A small masked image model, trained from scratch: encoder activation swiglu, trained on stained colorectal tissue patches (NCT-CRC-HE-100K).
Rows from block 3 of the encoder of a small masked image model, named by matrix and row number. Rows with one number belong to one neuron. Each number is 200 + 30 x the weight over its row's rms, rounded and kept within 0 to 999. All counts start at 0.
After each neuron's rows are labels from the 100 images, of 14848, where the neuron reaches its largest size: "top examples" is what is common among them. Only what is clearly more common there than usual is listed. The data: stained colorectal tissue patches (NCT-CRC-HE-100K).
# gate: MLP gate (encoder.blocks.3.mlp.gate.weight, 336x128), inputs 0-63
# fc1: MLP up (encoder.blocks.3.mlp.fc1.weight, 336x128), inputs 0-63
# fc2: MLP down (encoder.blocks.3.mlp.fc2.weight, 128x336, transposed), outputs 0-63

gate.259,209,124,195,188,164,211,229,197,195,199,242,204,177,193,205,168,144,171,203,237,208,174,198,192,226,207,176,177,233,108,219,213,157,219,152,195,160,176,171,203,137,216,167,220,236,241,159,178,234,221,195,165,209,205,230,244,155,207,184,171,213,199,203,127
fc1.259,229,135,218,137,227,218,193,252,218,229,219,209,199,209,203,211,177,193,214,215,181,174,207,220,192,204,152,190,214,159,218,221,205,220,114,165,201,213,193,172,157,174,241,167,191,294,199,173,193,206,196,223,241,198,149,154,243,158,256,225,188,232,192,243
fc2.259,172,225,183,140,229,202,268,206,185,208,115,201,182,198,197,162,177,191,207,169,205,205,168,165,217,224,243,211,233,261,223,148,257,193,220,218,207,190,241,212,243,214,175,221,224,158,192,221,218,220,159,209,230,147,193,222,205,215,204,180,181,210,248,204
top examples: tissue: mucus

gate.109,177,217,171,228,201,194,197,145,172,178,238,220,144,199,187,164,184,209,173,205,167,207,259,195,157,158,250,176,239,152,251,205,194,221,215,233,208,150,208,201,183,168,147,214,215,190,181,146,230,225,209,178,202,168,191,249,226,207,224,179,228,186,184,175
fc1.109,195,177,175,196,188,214,212,194,207,251,219,156,250,174,200,246,187,168,204,209,201,203,176,199,254,199,179,147,226,162,211,207,235,144,175,208,235,211,199,180,183,216,233,228,213,259,185,189,194,144,194,199,198,216,181,165,206,222,177,211,145,244,237,176
fc2.109,191,207,220,218,175,207,176,244,152,231,135,259,198,207,170,164,222,228,207,215,220,252,188,203,216,186,265,204,155,208,198,171,226,250,229,233,204,249,199,204,201,215,127,200,198,170,225,216,182,218,168,183,165,208,221,256,165,195,186,235,210,194,196,192
top examples: tissue: normal colon mucosa

gate.312,205,205,195,230,202,150,219,254,157,223,243,193,205,174,237,211,182,183,169,222,217,200,224,196,201,172,147,197,214,154,141,189,178,217,234,196,172,184,196,229,174,264,153,223,232,145,207,259,214,192,171,151,199,125,187,237,227,214,170,159,224,171,177,170
fc1.312,219,188,203,232,211,217,246,186,177,135,183,170,219,170,135,202,194,196,188,170,194,229,202,201,161,191,214,172,181,196,208,213,220,202,152,173,230,187,236,212,164,184,204,169,242,253,186,148,216,219,182,263,147,212,212,190,164,162,246,240,181,175,164,185
fc2.312,249,218,162,251,219,172,196,230,177,186,289,168,181,236,226,215,215,182,196,222,130,171,210,209,181,188,156,148,225,187,151,229,168,186,166,188,201,182,188,226,229,209,178,186,230,217,160,219,199,132,185,133,190,191,227,191,229,233,177,170,195,197,257,206
top examples: tissue: mucus

gate.188,159,225,190,208,148,261,195,165,201,213,228,139,210,194,196,173,206,239,169,237,261,251,221,218,165,206,186,193,259,186,190,265,203,194,209,223,174,185,232,164,201,182,235,220,212,200,243,174,203,157,212,228,207,180,146,219,209,217,223,134,189,228,198,198
fc1.188,205,188,175,213,219,219,197,212,248,119,216,190,190,223,225,195,225,200,230,225,213,241,190,200,175,177,252,202,178,194,195,161,199,216,189,175,227,198,166,198,169,253,168,180,188,192,160,161,181,248,238,191,190,180,202,183,194,183,171,212,229,198,232,218
fc2.188,209,202,183,173,180,249,209,159,246,226,188,166,239,255,210,221,128,191,163,229,195,177,195,269,134,206,180,264,220,246,182,227,182,206,201,214,183,192,162,164,243,217,248,204,160,177,238,175,209,172,233,193,191,216,170,150,211,224,238,200,139,180,226,212
top examples: tissue: adipose tissue

gate.66,269,212,193,142,206,200,207,196,153,202,233,152,185,243,182,178,182,226,186,169,183,185,196,229,252,203,162,161,197,144,196,157,202,260,247,186,202,237,240,194,159,209,225,193,223,218,184,211,200,204,149,186,162,196,212,147,241,223,194,162,134,171,199,228
fc1.66,129,208,146,170,200,150,158,200,274,183,188,200,220,223,167,195,240,215,198,193,240,266,200,181,188,179,201,185,168,242,210,246,225,141,176,228,195,224,179,214,239,188,201,168,192,196,207,239,184,165,199,215,184,233,204,233,167,170,245,249,221,163,155,161
fc2.66,143,197,209,198,180,195,241,197,193,175,303,197,194,201,231,209,208,163,238,198,186,225,193,162,243,194,210,207,162,153,186,199,192,210,193,231,183,210,206,223,155,194,176,244,138,206,220,206,173,219,136,257,238,210,201,177,201,205,132,189,181,264,161,201
top examples: tissue: tumour epithelium

gate.114,215,196,237,232,197,202,149,175,235,179,206,177,153,173,261,202,228,152,207,202,214,170,200,276,247,159,163,182,175,214,173,213,236,200,173,166,175,162,230,269,189,182,227,206,218,208,218,211,197,216,206,215,191,184,168,244,170,172,211,237,190,201,187,215
fc1.114,136,229,264,205,221,148,147,164,239,223,210,206,194,221,216,250,142,177,240,261,215,225,146,222,159,179,165,229,215,210,183,221,195,203,178,227,176,182,219,218,180,197,173,167,218,194,195,253,239,265,191,191,218,207,181,197,168,200,205,209,246,228,222,170
fc2.114,277,196,180,213,213,191,207,250,145,220,134,203,145,206,160,204,218,283,167,198,188,223,218,229,211,174,228,243,171,190,211,207,237,249,212,194,175,172,175,213,216,204,183,183,214,191,154,140,204,173,274,206,160,195,226,224,201,180,202,201,197,175,186,97
top examples: tissue: mucus

gate.69,190,213,195,224,182,206,214,183,214,159,237,208,178,238,255,179,223,188,170,186,217,193,212,181,164,163,244,200,173,171,234,224,181,230,239,202,184,201,222,217,207,165,192,184,190,166,192,197,228,241,193,240,180,232,224,203,176,164,189,149,192,171,143,207
fc1.69,224,200,202,217,241,155,212,192,200,215,204,220,186,212,158,229,172,180,196,201,201,164,216,142,223,177,163,235,230,188,186,173,223,226,197,199,180,278,206,188,202,189,201,248,215,234,217,246,202,173,199,217,148,201,217,135,205,176,197,147,211,191,214,179
fc2.69,189,219,246,201,164,211,160,147,186,202,182,173,239,179,209,171,233,210,182,143,184,227,171,174,140,195,273,153,211,206,193,237,143,212,192,231,224,206,209,224,168,218,160,224,182,186,186,185,194,232,198,200,217,204,230,251,133,190,233,193,245,130,154,150
top examples: tissue: adipose tissue; tissue: normal colon mucosa

gate.285,200,122,178,199,181,221,185,244,200,171,222,174,175,215,200,171,209,213,191,200,220,172,252,188,208,171,245,191,214,149,194,175,240,224,161,158,168,170,158,204,183,192,226,269,177,207,203,193,220,200,159,215,210,205,192,224,158,177,171,174,256,214,190,198
fc1.285,182,248,218,204,183,170,221,218,231,182,199,199,233,203,169,233,204,179,147,223,213,207,158,188,204,252,102,210,188,226,179,191,194,139,267,218,169,199,193,213,210,225,160,155,222,162,181,210,217,205,190,171,172,205,242,228,221,244,243,193,189,144,202,168
fc2.285,193,189,184,160,208,185,192,235,219,159,231,266,156,161,228,192,218,210,232,231,159,221,227,214,192,171,232,234,190,183,176,207,197,233,163,193,243,216,208,194,175,181,186,218,124,164,247,191,174,204,187,201,180,217,187,214,171,219,158,193,246,194,186,218
top examples: tissue: mucus

gate.313,230,214,189,235,200,169,172,213,252,202,260,249,142,219,159,156,227,257,227,214,223,210,215,214,211,182,216,166,250,153,202,190,197,197,202,231,196,219,174,230,157,188,187,265,236,180,151,177,236,197,232,184,180,194,237,242,204,247,225,189,259,182,177,100
fc1.313,208,182,226,223,244,205,223,201,202,181,185,160,237,223,212,197,260,281,158,181,175,217,241,202,219,186,183,180,147,212,219,215,207,170,188,241,231,215,220,180,225,199,208,200,250,199,235,202,221,213,240,170,210,211,223,227,168,204,191,204,216,148,219,263
fc2.313,176,199,237,230,196,164,214,237,135,231,200,201,248,229,185,187,210,227,207,144,175,186,168,195,233,231,169,210,173,254,237,126,221,173,192,201,187,220,175,197,213,210,216,187,176,190,234,211,170,155,189,205,220,254,199,233,197,230,216,194,193,157,229,248
top examples: tissue: debris

gate.165,187,177,173,227,248,177,192,214,188,205,239,239,201,147,211,225,204,220,206,212,202,255,221,176,190,223,156,176,219,173,212,201,239,200,189,191,230,185,219,143,147,199,207,214,136,195,224,265,231,175,235,226,151,163,173,209,224,183,172,191,249,184,229,171
fc1.165,222,162,200,193,219,223,212,186,183,194,217,201,264,205,224,179,196,158,212,177,176,190,168,199,211,190,225,167,241,202,219,240,195,197,185,181,230,185,218,112,179,189,188,238,137,179,241,209,224,176,259,174,212,206,180,212,235,205,167,213,233,221,211,211
fc2.165,188,194,187,233,162,192,146,166,159,163,139,198,260,181,226,187,161,232,148,188,161,218,131,231,242,168,218,204,196,237,189,200,171,200,210,236,223,208,158,189,230,209,202,248,212,188,249,172,227,185,169,178,199,229,204,228,178,210,216,198,257,176,189,247
top examples: tissue: tumour epithelium; tissue: debris

gate.47,183,217,227,175,186,164,222,209,186,225,216,141,187,205,192,211,160,172,252,194,188,187,164,245,184,162,184,209,222,192,187,168,210,237,205,169,223,179,246,235,184,226,155,181,228,172,184,217,210,257,156,154,221,251,183,214,217,202,228,229,198,196,211,238
fc1.47,208,186,147,240,160,276,201,204,202,171,213,202,241,225,195,173,226,205,222,238,165,171,193,145,218,257,237,209,200,201,243,232,194,250,232,226,149,232,210,177,225,227,187,189,138,227,252,196,189,188,209,282,220,188,204,213,194,245,215,164,190,156,188,255
fc2.47,98,189,229,193,184,201,216,220,198,196,253,174,216,214,260,218,168,191,220,180,186,148,201,197,206,205,169,138,182,153,202,183,181,171,192,195,194,168,253,188,180,212,220,195,194,205,235,180,208,219,154,176,240,226,151,205,223,257,181,179,216,168,266,311
top examples: tissue: smooth muscle; tissue: debris

gate.211,176,183,213,259,145,196,151,175,214,188,242,178,167,223,218,221,155,184,188,212,227,206,109,191,204,167,155,187,213,157,189,229,190,235,175,173,217,210,180,247,152,228,194,218,183,250,213,199,230,221,238,224,155,198,173,196,125,129,174,195,163,182,206,201
fc1.211,211,189,155,262,184,240,233,177,227,224,213,243,180,225,248,198,195,190,151,265,186,207,196,194,163,198,194,178,166,166,201,270,198,196,194,216,209,184,180,198,189,184,194,253,221,227,186,206,191,208,154,137,186,209,126,241,175,210,177,174,206,182,230,183
fc2.211,192,211,161,231,180,227,188,155,237,216,110,188,187,194,186,189,175,150,204,221,179,187,184,207,162,201,213,187,171,231,168,217,218,231,192,173,213,194,220,237,207,161,200,239,203,214,157,189,238,165,198,195,228,166,220,261,241,167,173,202,173,265,183,200
top examples: tissue: cancer-associated stroma; tissue: smooth muscle

gate.317,201,209,165,196,183,224,262,130,169,257,222,221,242,174,215,235,197,200,200,195,167,164,174,238,183,247,142,209,223,216,197,171,225,171,193,203,167,179,185,188,186,216,193,153,205,249,243,177,231,212,216,223,146,196,179,228,177,206,185,214,198,199,193,200
fc1.317,185,185,229,178,212,161,140,231,143,201,192,177,195,237,233,160,217,188,177,212,201,190,225,179,202,163,184,216,174,207,224,191,169,201,148,248,214,277,170,233,219,171,242,165,210,217,223,199,190,181,197,170,210,187,251,160,168,170,203,245,219,216,212,183
fc2.317,220,185,225,113,224,187,239,207,126,213,176,146,230,232,214,249,187,199,221,161,194,134,213,223,148,210,207,224,199,180,217,220,176,208,205,178,186,223,189,178,206,217,182,185,132,162,218,194,186,232,206,181,203,166,190,167,175,187,216,232,215,192,235,186
top examples: tissue: cancer-associated stroma

gate.163,159,193,232,189,196,213,198,204,211,194,206,168,189,179,218,194,207,191,227,221,173,250,200,292,205,204,192,204,185,174,196,208,229,194,199,140,231,162,173,232,139,186,206,213,223,172,165,260,256,125,248,215,226,224,224,214,166,222,171,188,211,201,229,199
fc1.163,155,199,240,213,222,181,153,236,241,170,208,207,201,188,207,222,235,204,162,258,132,242,163,239,184,219,211,159,196,189,223,193,211,213,203,190,226,197,196,164,178,216,228,238,241,191,180,214,212,180,169,229,204,258,206,189,231,247,183,193,238,122,228,197
fc2.163,225,154,195,184,229,195,233,195,166,234,190,249,235,210,227,158,234,211,198,241,213,158,193,136,229,215,238,224,158,197,190,217,203,168,182,268,191,180,178,184,264,226,196,186,232,219,208,198,171,223,157,182,198,128,200,212,221,198,260,206,171,208,205,151
top examples: tissue: lymphocytes

gate.303,192,215,212,134,238,156,224,219,167,252,205,178,189,191,201,231,162,190,166,217,195,176,160,252,194,168,151,238,204,201,158,104,199,193,184,200,218,243,221,220,184,227,195,212,219,206,183,236,183,246,151,206,238,246,221,198,191,170,218,237,198,187,232,228
fc1.303,225,210,180,149,232,146,210,169,167,166,200,164,282,219,190,195,170,218,195,177,241,228,235,219,228,180,182,153,213,206,202,227,198,213,197,182,194,203,202,207,219,205,234,132,252,216,227,208,189,210,206,156,170,197,176,166,156,194,223,192,152,190,220,237
fc2.303,233,178,156,232,188,225,192,213,208,216,163,194,130,188,169,179,246,202,187,228,187,221,167,223,174,163,283,227,193,200,227,234,205,179,224,193,150,209,219,204,217,141,174,194,199,211,141,151,259,145,198,227,190,181,213,221,250,174,199,215,183,194,203,89
top examples: tissue: cancer-associated stroma; tissue: smooth muscle

gate.142,123,167,186,156,168,239,166,183,242,243,230,163,192,248,203,168,189,216,261,209,193,233,138,175,149,207,218,140,214,166,247,196,170,203,204,179,211,229,226,170,170,226,187,188,181,223,262,222,229,216,177,224,220,200,202,202,215,200,225,232,295,232,207,209
fc1.142,201,191,124,212,173,241,203,192,176,169,204,158,191,229,236,147,275,216,222,142,232,181,151,171,194,219,204,181,212,188,201,179,174,160,226,157,233,175,228,118,186,224,205,169,196,209,261,213,185,204,200,196,197,186,170,209,208,207,185,227,257,182,204,272
fc2.142,249,218,214,165,212,178,267,209,228,173,157,230,158,248,182,182,242,194,248,185,282,144,231,219,219,217,166,233,204,193,206,181,191,187,191,226,169,199,170,213,208,187,216,202,169,191,198,221,208,153,217,201,184,146,243,154,188,220,209,199,167,245,183,217
top examples: tissue: cancer-associated stroma

gate.156,246,175,187,195,182,198,229,197,224,219,263,183,220,209,215,249,221,194,199,256,206,205,223,187,180,200,178,202,168,140,197,201,187,153,198,235,152,189,166,198,164,214,198,192,261,174,205,226,243,222,226,226,235,227,197,186,131,133,192,216,221,154,175,167
fc1.156,228,230,178,201,186,179,225,189,205,218,163,177,260,174,202,275,160,131,176,281,223,231,175,188,197,210,157,229,168,204,157,233,189,235,238,196,174,196,234,203,258,242,189,192,228,155,232,200,210,203,185,223,196,207,178,195,117,218,182,243,213,244,122,202
fc2.156,219,208,225,265,149,199,164,227,203,224,175,191,196,214,169,236,156,132,208,242,202,194,197,274,207,196,175,196,206,157,151,209,161,209,199,194,215,209,177,223,194,189,226,181,180,184,183,147,177,173,156,200,211,249,207,224,189,237,182,220,171,248,196,193
top examples: tissue: mucus; tissue: normal colon mucosa

gate.149,166,179,193,186,145,199,192,176,186,186,212,193,222,188,200,173,199,210,194,219,219,222,213,234,147,149,218,178,222,213,169,196,183,190,161,178,197,228,217,166,186,212,229,203,159,255,220,184,213,214,205,222,196,225,223,243,132,153,157,194,194,146,224,276
fc1.149,156,197,152,176,179,190,216,218,189,225,209,218,196,294,194,109,217,219,236,184,274,160,198,260,149,166,226,126,235,175,215,242,178,166,177,195,200,177,243,187,191,292,233,215,204,219,234,223,213,189,185,160,193,164,154,194,232,167,176,168,237,228,229,250
fc2.149,174,200,247,181,176,239,208,185,217,199,155,129,213,231,210,228,202,269,169,215,167,171,158,234,149,195,193,233,132,229,176,201,221,186,203,209,147,190,186,217,264,184,184,195,210,221,171,218,205,226,211,187,251,201,218,195,192,224,205,189,207,231,226,143
top examples: tissue: mucus; tissue: adipose tissue

gate.167,258,222,197,215,236,201,165,261,208,224,207,187,222,189,233,206,250,158,189,249,195,129,199,221,183,232,172,230,272,200,176,134,200,201,234,229,174,197,260,173,189,232,207,214,212,180,255,199,216,228,198,190,221,178,242,211,181,200,187,173,220,193,247,269
fc1.167,202,186,259,189,197,210,218,146,176,196,214,274,231,223,173,198,183,134,246,165,206,172,214,210,221,203,166,176,208,184,235,206,194,171,211,200,191,234,241,143,197,229,219,183,185,195,264,204,219,209,240,187,175,151,211,149,170,215,131,206,177,216,226,225
fc2.167,253,223,164,199,193,223,153,195,163,196,160,214,193,214,229,194,219,204,209,217,237,221,254,222,175,185,252,242,176,200,237,225,187,212,212,160,196,193,158,222,238,177,213,209,206,195,125,169,186,162,214,177,176,215,176,254,209,190,195,194,212,157,204,96
top examples: tissue: cancer-associated stroma

gate.75,182,169,157,182,157,241,167,216,180,145,218,219,237,252,239,172,216,227,199,214,191,200,216,219,201,210,217,205,171,177,255,243,209,178,206,218,153,193,184,186,201,176,218,248,122,183,225,231,246,159,177,174,165,147,218,238,171,242,186,175,218,180,183,205
fc1.75,220,173,179,197,171,269,181,252,132,227,166,165,188,226,231,193,162,162,148,176,213,212,184,241,184,225,209,210,235,211,196,219,212,202,198,193,200,202,105,220,211,200,254,254,210,188,187,235,208,152,181,185,143,201,200,212,213,233,213,184,224,214,204,243
fc2.75,163,186,201,234,174,176,149,263,214,222,160,213,173,194,137,234,195,206,187,182,176,189,238,138,254,171,171,173,211,181,190,136,188,168,218,227,223,245,193,190,187,165,178,179,239,200,207,193,197,180,211,232,160,166,241,217,205,178,192,207,215,263,189,148
top examples: tissue: lymphocytes; tissue: normal colon mucosa

gate.141,219,170,232,175,233,304,206,207,152,209,231,193,187,205,191,218,239,182,236,169,161,218,183,199,192,228,211,160,212,164,213,212,224,220,186,193,192,219,153,193,138,170,257,180,223,194,205,191,216,172,210,188,206,220,182,184,221,222,215,233,156,252,163,183
fc1.141,214,270,192,192,158,158,153,199,248,164,215,206,215,182,208,154,147,198,203,227,191,194,194,172,226,165,184,223,198,215,188,155,189,189,256,170,212,220,251,190,216,232,193,215,158,207,205,212,168,234,220,219,213,165,183,215,157,163,193,179,247,185,213,204
fc2.141,247,192,216,144,206,230,207,210,195,210,241,224,161,134,177,224,225,271,203,157,206,239,234,240,197,220,209,201,149,192,205,191,189,193,204,211,184,278,202,195,159,193,205,160,170,187,235,245,191,208,196,208,208,164,169,187,235,230,197,217,163,231,185,198
top examples: tissue: lymphocytes

gate.39,137,161,238,177,259,223,185,240,250,118,215,216,239,212,179,145,219,167,167,190,205,218,214,221,213,220,178,163,210,173,252,235,217,186,191,211,181,204,173,205,207,192,263,192,240,179,229,195,242,207,204,201,238,226,221,208,199,169,198,224,173,141,201,193
fc1.39,168,183,191,226,231,188,210,227,237,153,215,234,224,196,147,142,200,145,199,233,184,219,168,189,178,223,226,158,213,175,249,204,245,218,224,148,169,206,151,204,189,181,209,181,211,154,225,183,224,227,192,253,192,251,210,204,207,206,170,178,147,146,180,182
fc2.39,215,204,209,203,141,179,170,192,199,230,141,156,175,204,248,238,210,243,220,173,207,173,204,199,201,215,205,249,160,214,208,239,228,193,200,216,208,204,236,182,161,249,182,202,206,212,184,188,171,182,168,155,168,177,227,193,235,197,245,219,219,213,256,215
top examples: tissue: lymphocytes

gate.292,181,149,247,160,224,204,224,220,170,214,224,183,182,214,177,136,199,204,164,222,169,229,186,196,218,224,215,179,205,171,245,238,201,194,179,186,222,216,190,233,177,172,186,146,219,222,232,222,216,199,191,180,174,168,237,250,225,155,186,149,180,171,155,239
fc1.292,213,214,220,206,212,188,140,197,221,194,213,174,184,242,228,153,185,197,185,194,189,194,274,267,154,215,183,232,235,190,148,214,188,184,203,202,210,169,194,165,182,203,183,202,263,201,214,226,189,169,173,147,201,210,187,230,182,127,252,203,232,211,230,212
fc2.292,170,178,186,221,170,193,151,181,237,187,160,204,192,144,222,210,165,190,205,201,227,206,199,219,270,167,202,208,233,199,205,193,192,222,185,243,224,176,265,190,187,169,192,242,201,213,178,197,194,243,179,220,173,253,223,215,262,169,194,192,196,183,227,175
top examples: tissue: cancer-associated stroma; tissue: smooth muscle

gate.300,227,129,235,202,225,216,162,187,214,169,219,208,205,165,229,178,258,188,205,217,182,183,213,199,148,204,207,183,199,175,200,195,201,254,142,189,196,242,190,171,178,213,226,128,205,248,219,218,206,259,212,213,223,241,153,210,197,190,199,190,190,190,165,158
fc1.300,243,232,232,217,159,234,214,156,158,168,208,190,224,150,195,269,212,184,180,154,208,208,222,238,154,222,170,209,159,214,128,256,202,173,231,183,207,185,185,219,194,203,254,159,208,194,169,168,173,174,191,149,188,239,198,214,196,235,178,242,182,249,231,211
fc2.300,223,196,166,168,220,166,180,199,177,182,222,201,174,143,190,182,149,177,144,139,202,238,159,187,208,226,197,236,195,182,184,222,138,176,214,224,196,175,207,185,184,186,175,191,162,199,213,162,237,164,202,176,211,185,194,156,228,226,272,214,227,210,159,209
top examples: tissue: smooth muscle

gate.319,220,148,265,185,199,217,245,243,153,168,218,144,272,201,233,190,209,198,231,201,173,173,203,255,198,203,170,252,224,198,210,191,211,268,161,223,176,239,232,163,162,261,184,170,143,207,205,188,200,219,214,202,217,231,205,208,216,226,186,195,205,204,204,209
fc1.319,192,222,200,211,193,193,220,190,229,166,180,179,199,255,230,186,270,152,163,216,169,240,259,225,277,200,194,168,225,215,177,207,172,204,198,178,191,173,244,198,206,189,228,226,198,232,197,188,193,114,223,194,216,183,202,227,189,196,209,242,163,232,142,183
fc2.319,209,211,139,247,196,169,206,192,206,178,301,198,169,151,192,209,217,232,261,186,193,210,258,169,189,192,189,172,197,145,226,205,234,199,205,204,229,198,254,167,152,174,214,211,184,210,143,200,211,185,222,220,153,176,225,205,231,140,197,197,178,181,153,221
top examples: tissue: smooth muscle

gate.36,169,202,259,229,207,194,175,242,143,164,223,200,216,238,131,194,149,211,167,153,149,167,163,218,206,166,136,228,221,208,212,202,180,276,182,222,138,216,209,180,171,228,179,204,149,228,193,215,166,186,173,222,185,231,185,160,209,218,161,164,189,243,219,272
fc1.36,212,169,214,152,178,174,172,217,171,190,242,256,197,234,226,255,172,160,189,209,261,221,242,217,169,191,211,217,194,191,160,198,222,168,199,191,221,221,191,179,182,283,179,211,201,212,244,204,193,231,186,158,173,238,264,222,204,176,258,215,224,176,232,161
fc2.36,218,191,212,150,213,182,209,246,198,218,154,178,220,215,199,290,154,192,183,170,200,158,121,211,177,153,202,277,235,241,183,156,174,254,216,214,190,175,228,182,212,215,198,172,204,174,201,200,218,177,168,252,162,230,150,155,183,193,175,200,198,235,203,222
top examples: tissue: smooth muscle

gate.265,197,168,175,210,182,292,187,178,161,219,231,194,254,209,247,182,185,188,213,266,198,203,153,178,210,251,286,199,210,166,219,242,181,208,221,232,179,151,224,185,192,209,221,225,142,191,211,197,213,199,185,155,233,144,180,243,232,238,197,175,184,170,227,231
fc1.265,222,186,145,213,208,244,158,207,238,192,204,186,229,221,239,154,199,141,225,232,210,187,173,197,244,261,219,190,240,186,220,236,186,200,242,226,140,198,183,193,217,245,233,214,167,203,245,212,214,164,178,178,230,190,144,205,236,218,202,175,166,208,247,242
fc2.265,247,184,195,212,218,180,168,217,212,211,132,211,172,195,122,249,186,205,207,207,139,179,214,165,223,193,202,190,201,180,205,139,206,199,210,235,199,252,196,183,219,188,186,220,280,200,200,214,223,190,214,247,144,198,259,163,198,158,156,228,207,253,236,183
top examples: tissue: lymphocytes

gate.222,209,187,179,237,168,201,204,228,158,250,245,203,216,182,225,200,203,187,216,241,188,206,226,238,163,196,180,236,275,155,184,215,226,260,205,167,213,253,183,191,169,234,183,152,177,220,188,270,202,237,157,218,149,170,217,234,244,240,209,157,161,149,246,233
fc1.222,242,170,204,227,201,179,178,212,200,225,195,198,211,179,210,204,218,192,212,214,210,255,252,195,212,207,204,193,200,203,145,222,206,252,191,219,208,224,99,173,223,191,218,217,224,239,188,229,187,162,193,174,138,217,192,207,284,221,175,177,222,205,185,154
fc2.222,218,186,146,176,224,193,135,208,215,216,103,216,117,205,139,193,202,181,204,247,200,213,213,230,226,166,217,196,172,216,204,208,201,155,180,238,198,227,164,198,260,202,200,229,245,160,198,227,218,184,216,194,168,168,178,233,171,169,186,268,237,255,202,138
top examples: tissue: tumour epithelium

gate.183,214,187,195,197,222,211,173,211,161,211,218,173,196,200,132,166,173,209,165,210,206,164,254,175,183,196,286,180,211,182,218,305,214,213,201,205,232,155,225,238,158,229,153,226,199,165,179,230,225,215,192,169,201,219,201,214,221,216,207,201,217,175,209,192
fc1.183,191,205,160,202,148,267,196,217,211,194,211,172,162,217,179,166,233,244,154,225,181,218,210,141,180,223,227,210,219,196,172,193,218,216,235,194,181,209,160,180,212,164,218,199,137,222,192,181,192,153,145,246,173,194,282,208,227,173,230,173,171,226,173,183
fc2.183,211,187,162,213,171,193,161,212,234,178,181,206,151,202,154,163,174,234,232,184,217,192,218,227,186,194,265,175,249,196,223,237,170,233,212,224,221,129,191,212,183,185,157,122,208,194,179,155,222,200,168,170,164,216,188,256,217,241,227,165,247,201,200,136
top examples: tissue: debris

gate.134,209,192,236,205,186,214,193,212,227,217,194,148,197,179,231,182,194,197,189,193,213,135,199,249,183,218,217,175,219,197,217,246,176,195,216,206,150,210,287,213,211,253,189,186,239,221,185,192,199,247,229,230,233,189,206,179,178,211,237,180,246,261,152,197
fc1.134,250,207,207,167,244,187,210,202,132,205,189,228,286,167,215,216,164,251,153,144,201,241,206,229,219,154,161,248,195,216,204,140,203,164,206,173,220,236,178,180,221,195,226,229,209,175,202,196,163,237,157,165,201,205,220,195,253,222,117,156,156,224,216,198
fc2.134,207,193,195,233,218,205,165,236,242,224,232,252,160,212,213,168,199,236,234,231,235,218,263,206,217,198,269,164,265,186,272,211,257,222,184,217,196,162,225,189,159,187,173,242,203,209,219,152,148,229,245,151,183,215,268,212,195,214,211,224,235,184,168,170
top examples: tissue: normal colon mucosa; tissue: adipose tissue

gate.111,197,191,189,207,156,200,213,175,211,202,198,191,167,188,175,221,243,171,221,246,203,228,186,136,202,205,225,189,202,194,191,202,201,197,199,173,204,199,174,192,185,183,171,186,111,187,230,161,226,162,188,197,176,174,215,200,225,252,187,230,182,162,239,207
fc1.111,183,176,169,214,168,184,238,197,230,212,173,191,142,207,176,197,233,220,228,173,189,227,172,186,254,198,218,206,194,194,208,225,210,181,194,163,196,225,151,202,208,185,214,196,185,213,244,215,202,191,200,180,159,197,176,199,159,216,263,193,292,190,195,164
fc2.111,202,201,254,202,183,194,165,203,235,227,182,149,153,217,187,203,233,197,234,201,173,178,263,174,181,214,178,168,262,211,198,225,156,170,203,210,242,256,209,198,185,216,213,187,193,171,203,248,128,255,209,195,203,224,193,177,177,199,217,224,303,250,167,183
top examples: tissue: cancer-associated stroma

gate.98,208,194,232,141,214,211,243,179,169,203,229,156,233,195,184,204,195,229,203,208,166,174,136,236,188,181,209,167,216,175,219,178,182,206,205,190,222,194,241,182,165,189,197,242,276,176,207,141,189,268,181,161,237,232,189,209,172,157,187,186,209,161,246,230
fc1.98,281,205,176,169,244,172,238,186,184,244,169,208,189,183,198,183,195,193,187,229,178,158,208,228,217,198,180,155,240,206,198,168,192,182,214,202,201,242,198,217,211,226,210,216,227,195,160,151,174,208,184,177,192,246,185,151,226,163,192,190,180,201,245,200
fc2.98,192,207,196,190,178,191,200,226,244,198,213,261,192,202,186,186,233,235,210,162,210,252,252,222,256,194,161,209,185,202,181,137,199,180,217,179,208,196,204,191,214,163,186,156,149,212,208,208,196,177,239,255,219,200,261,158,198,195,232,181,192,292,170,176
top examples: tissue: tumour epithelium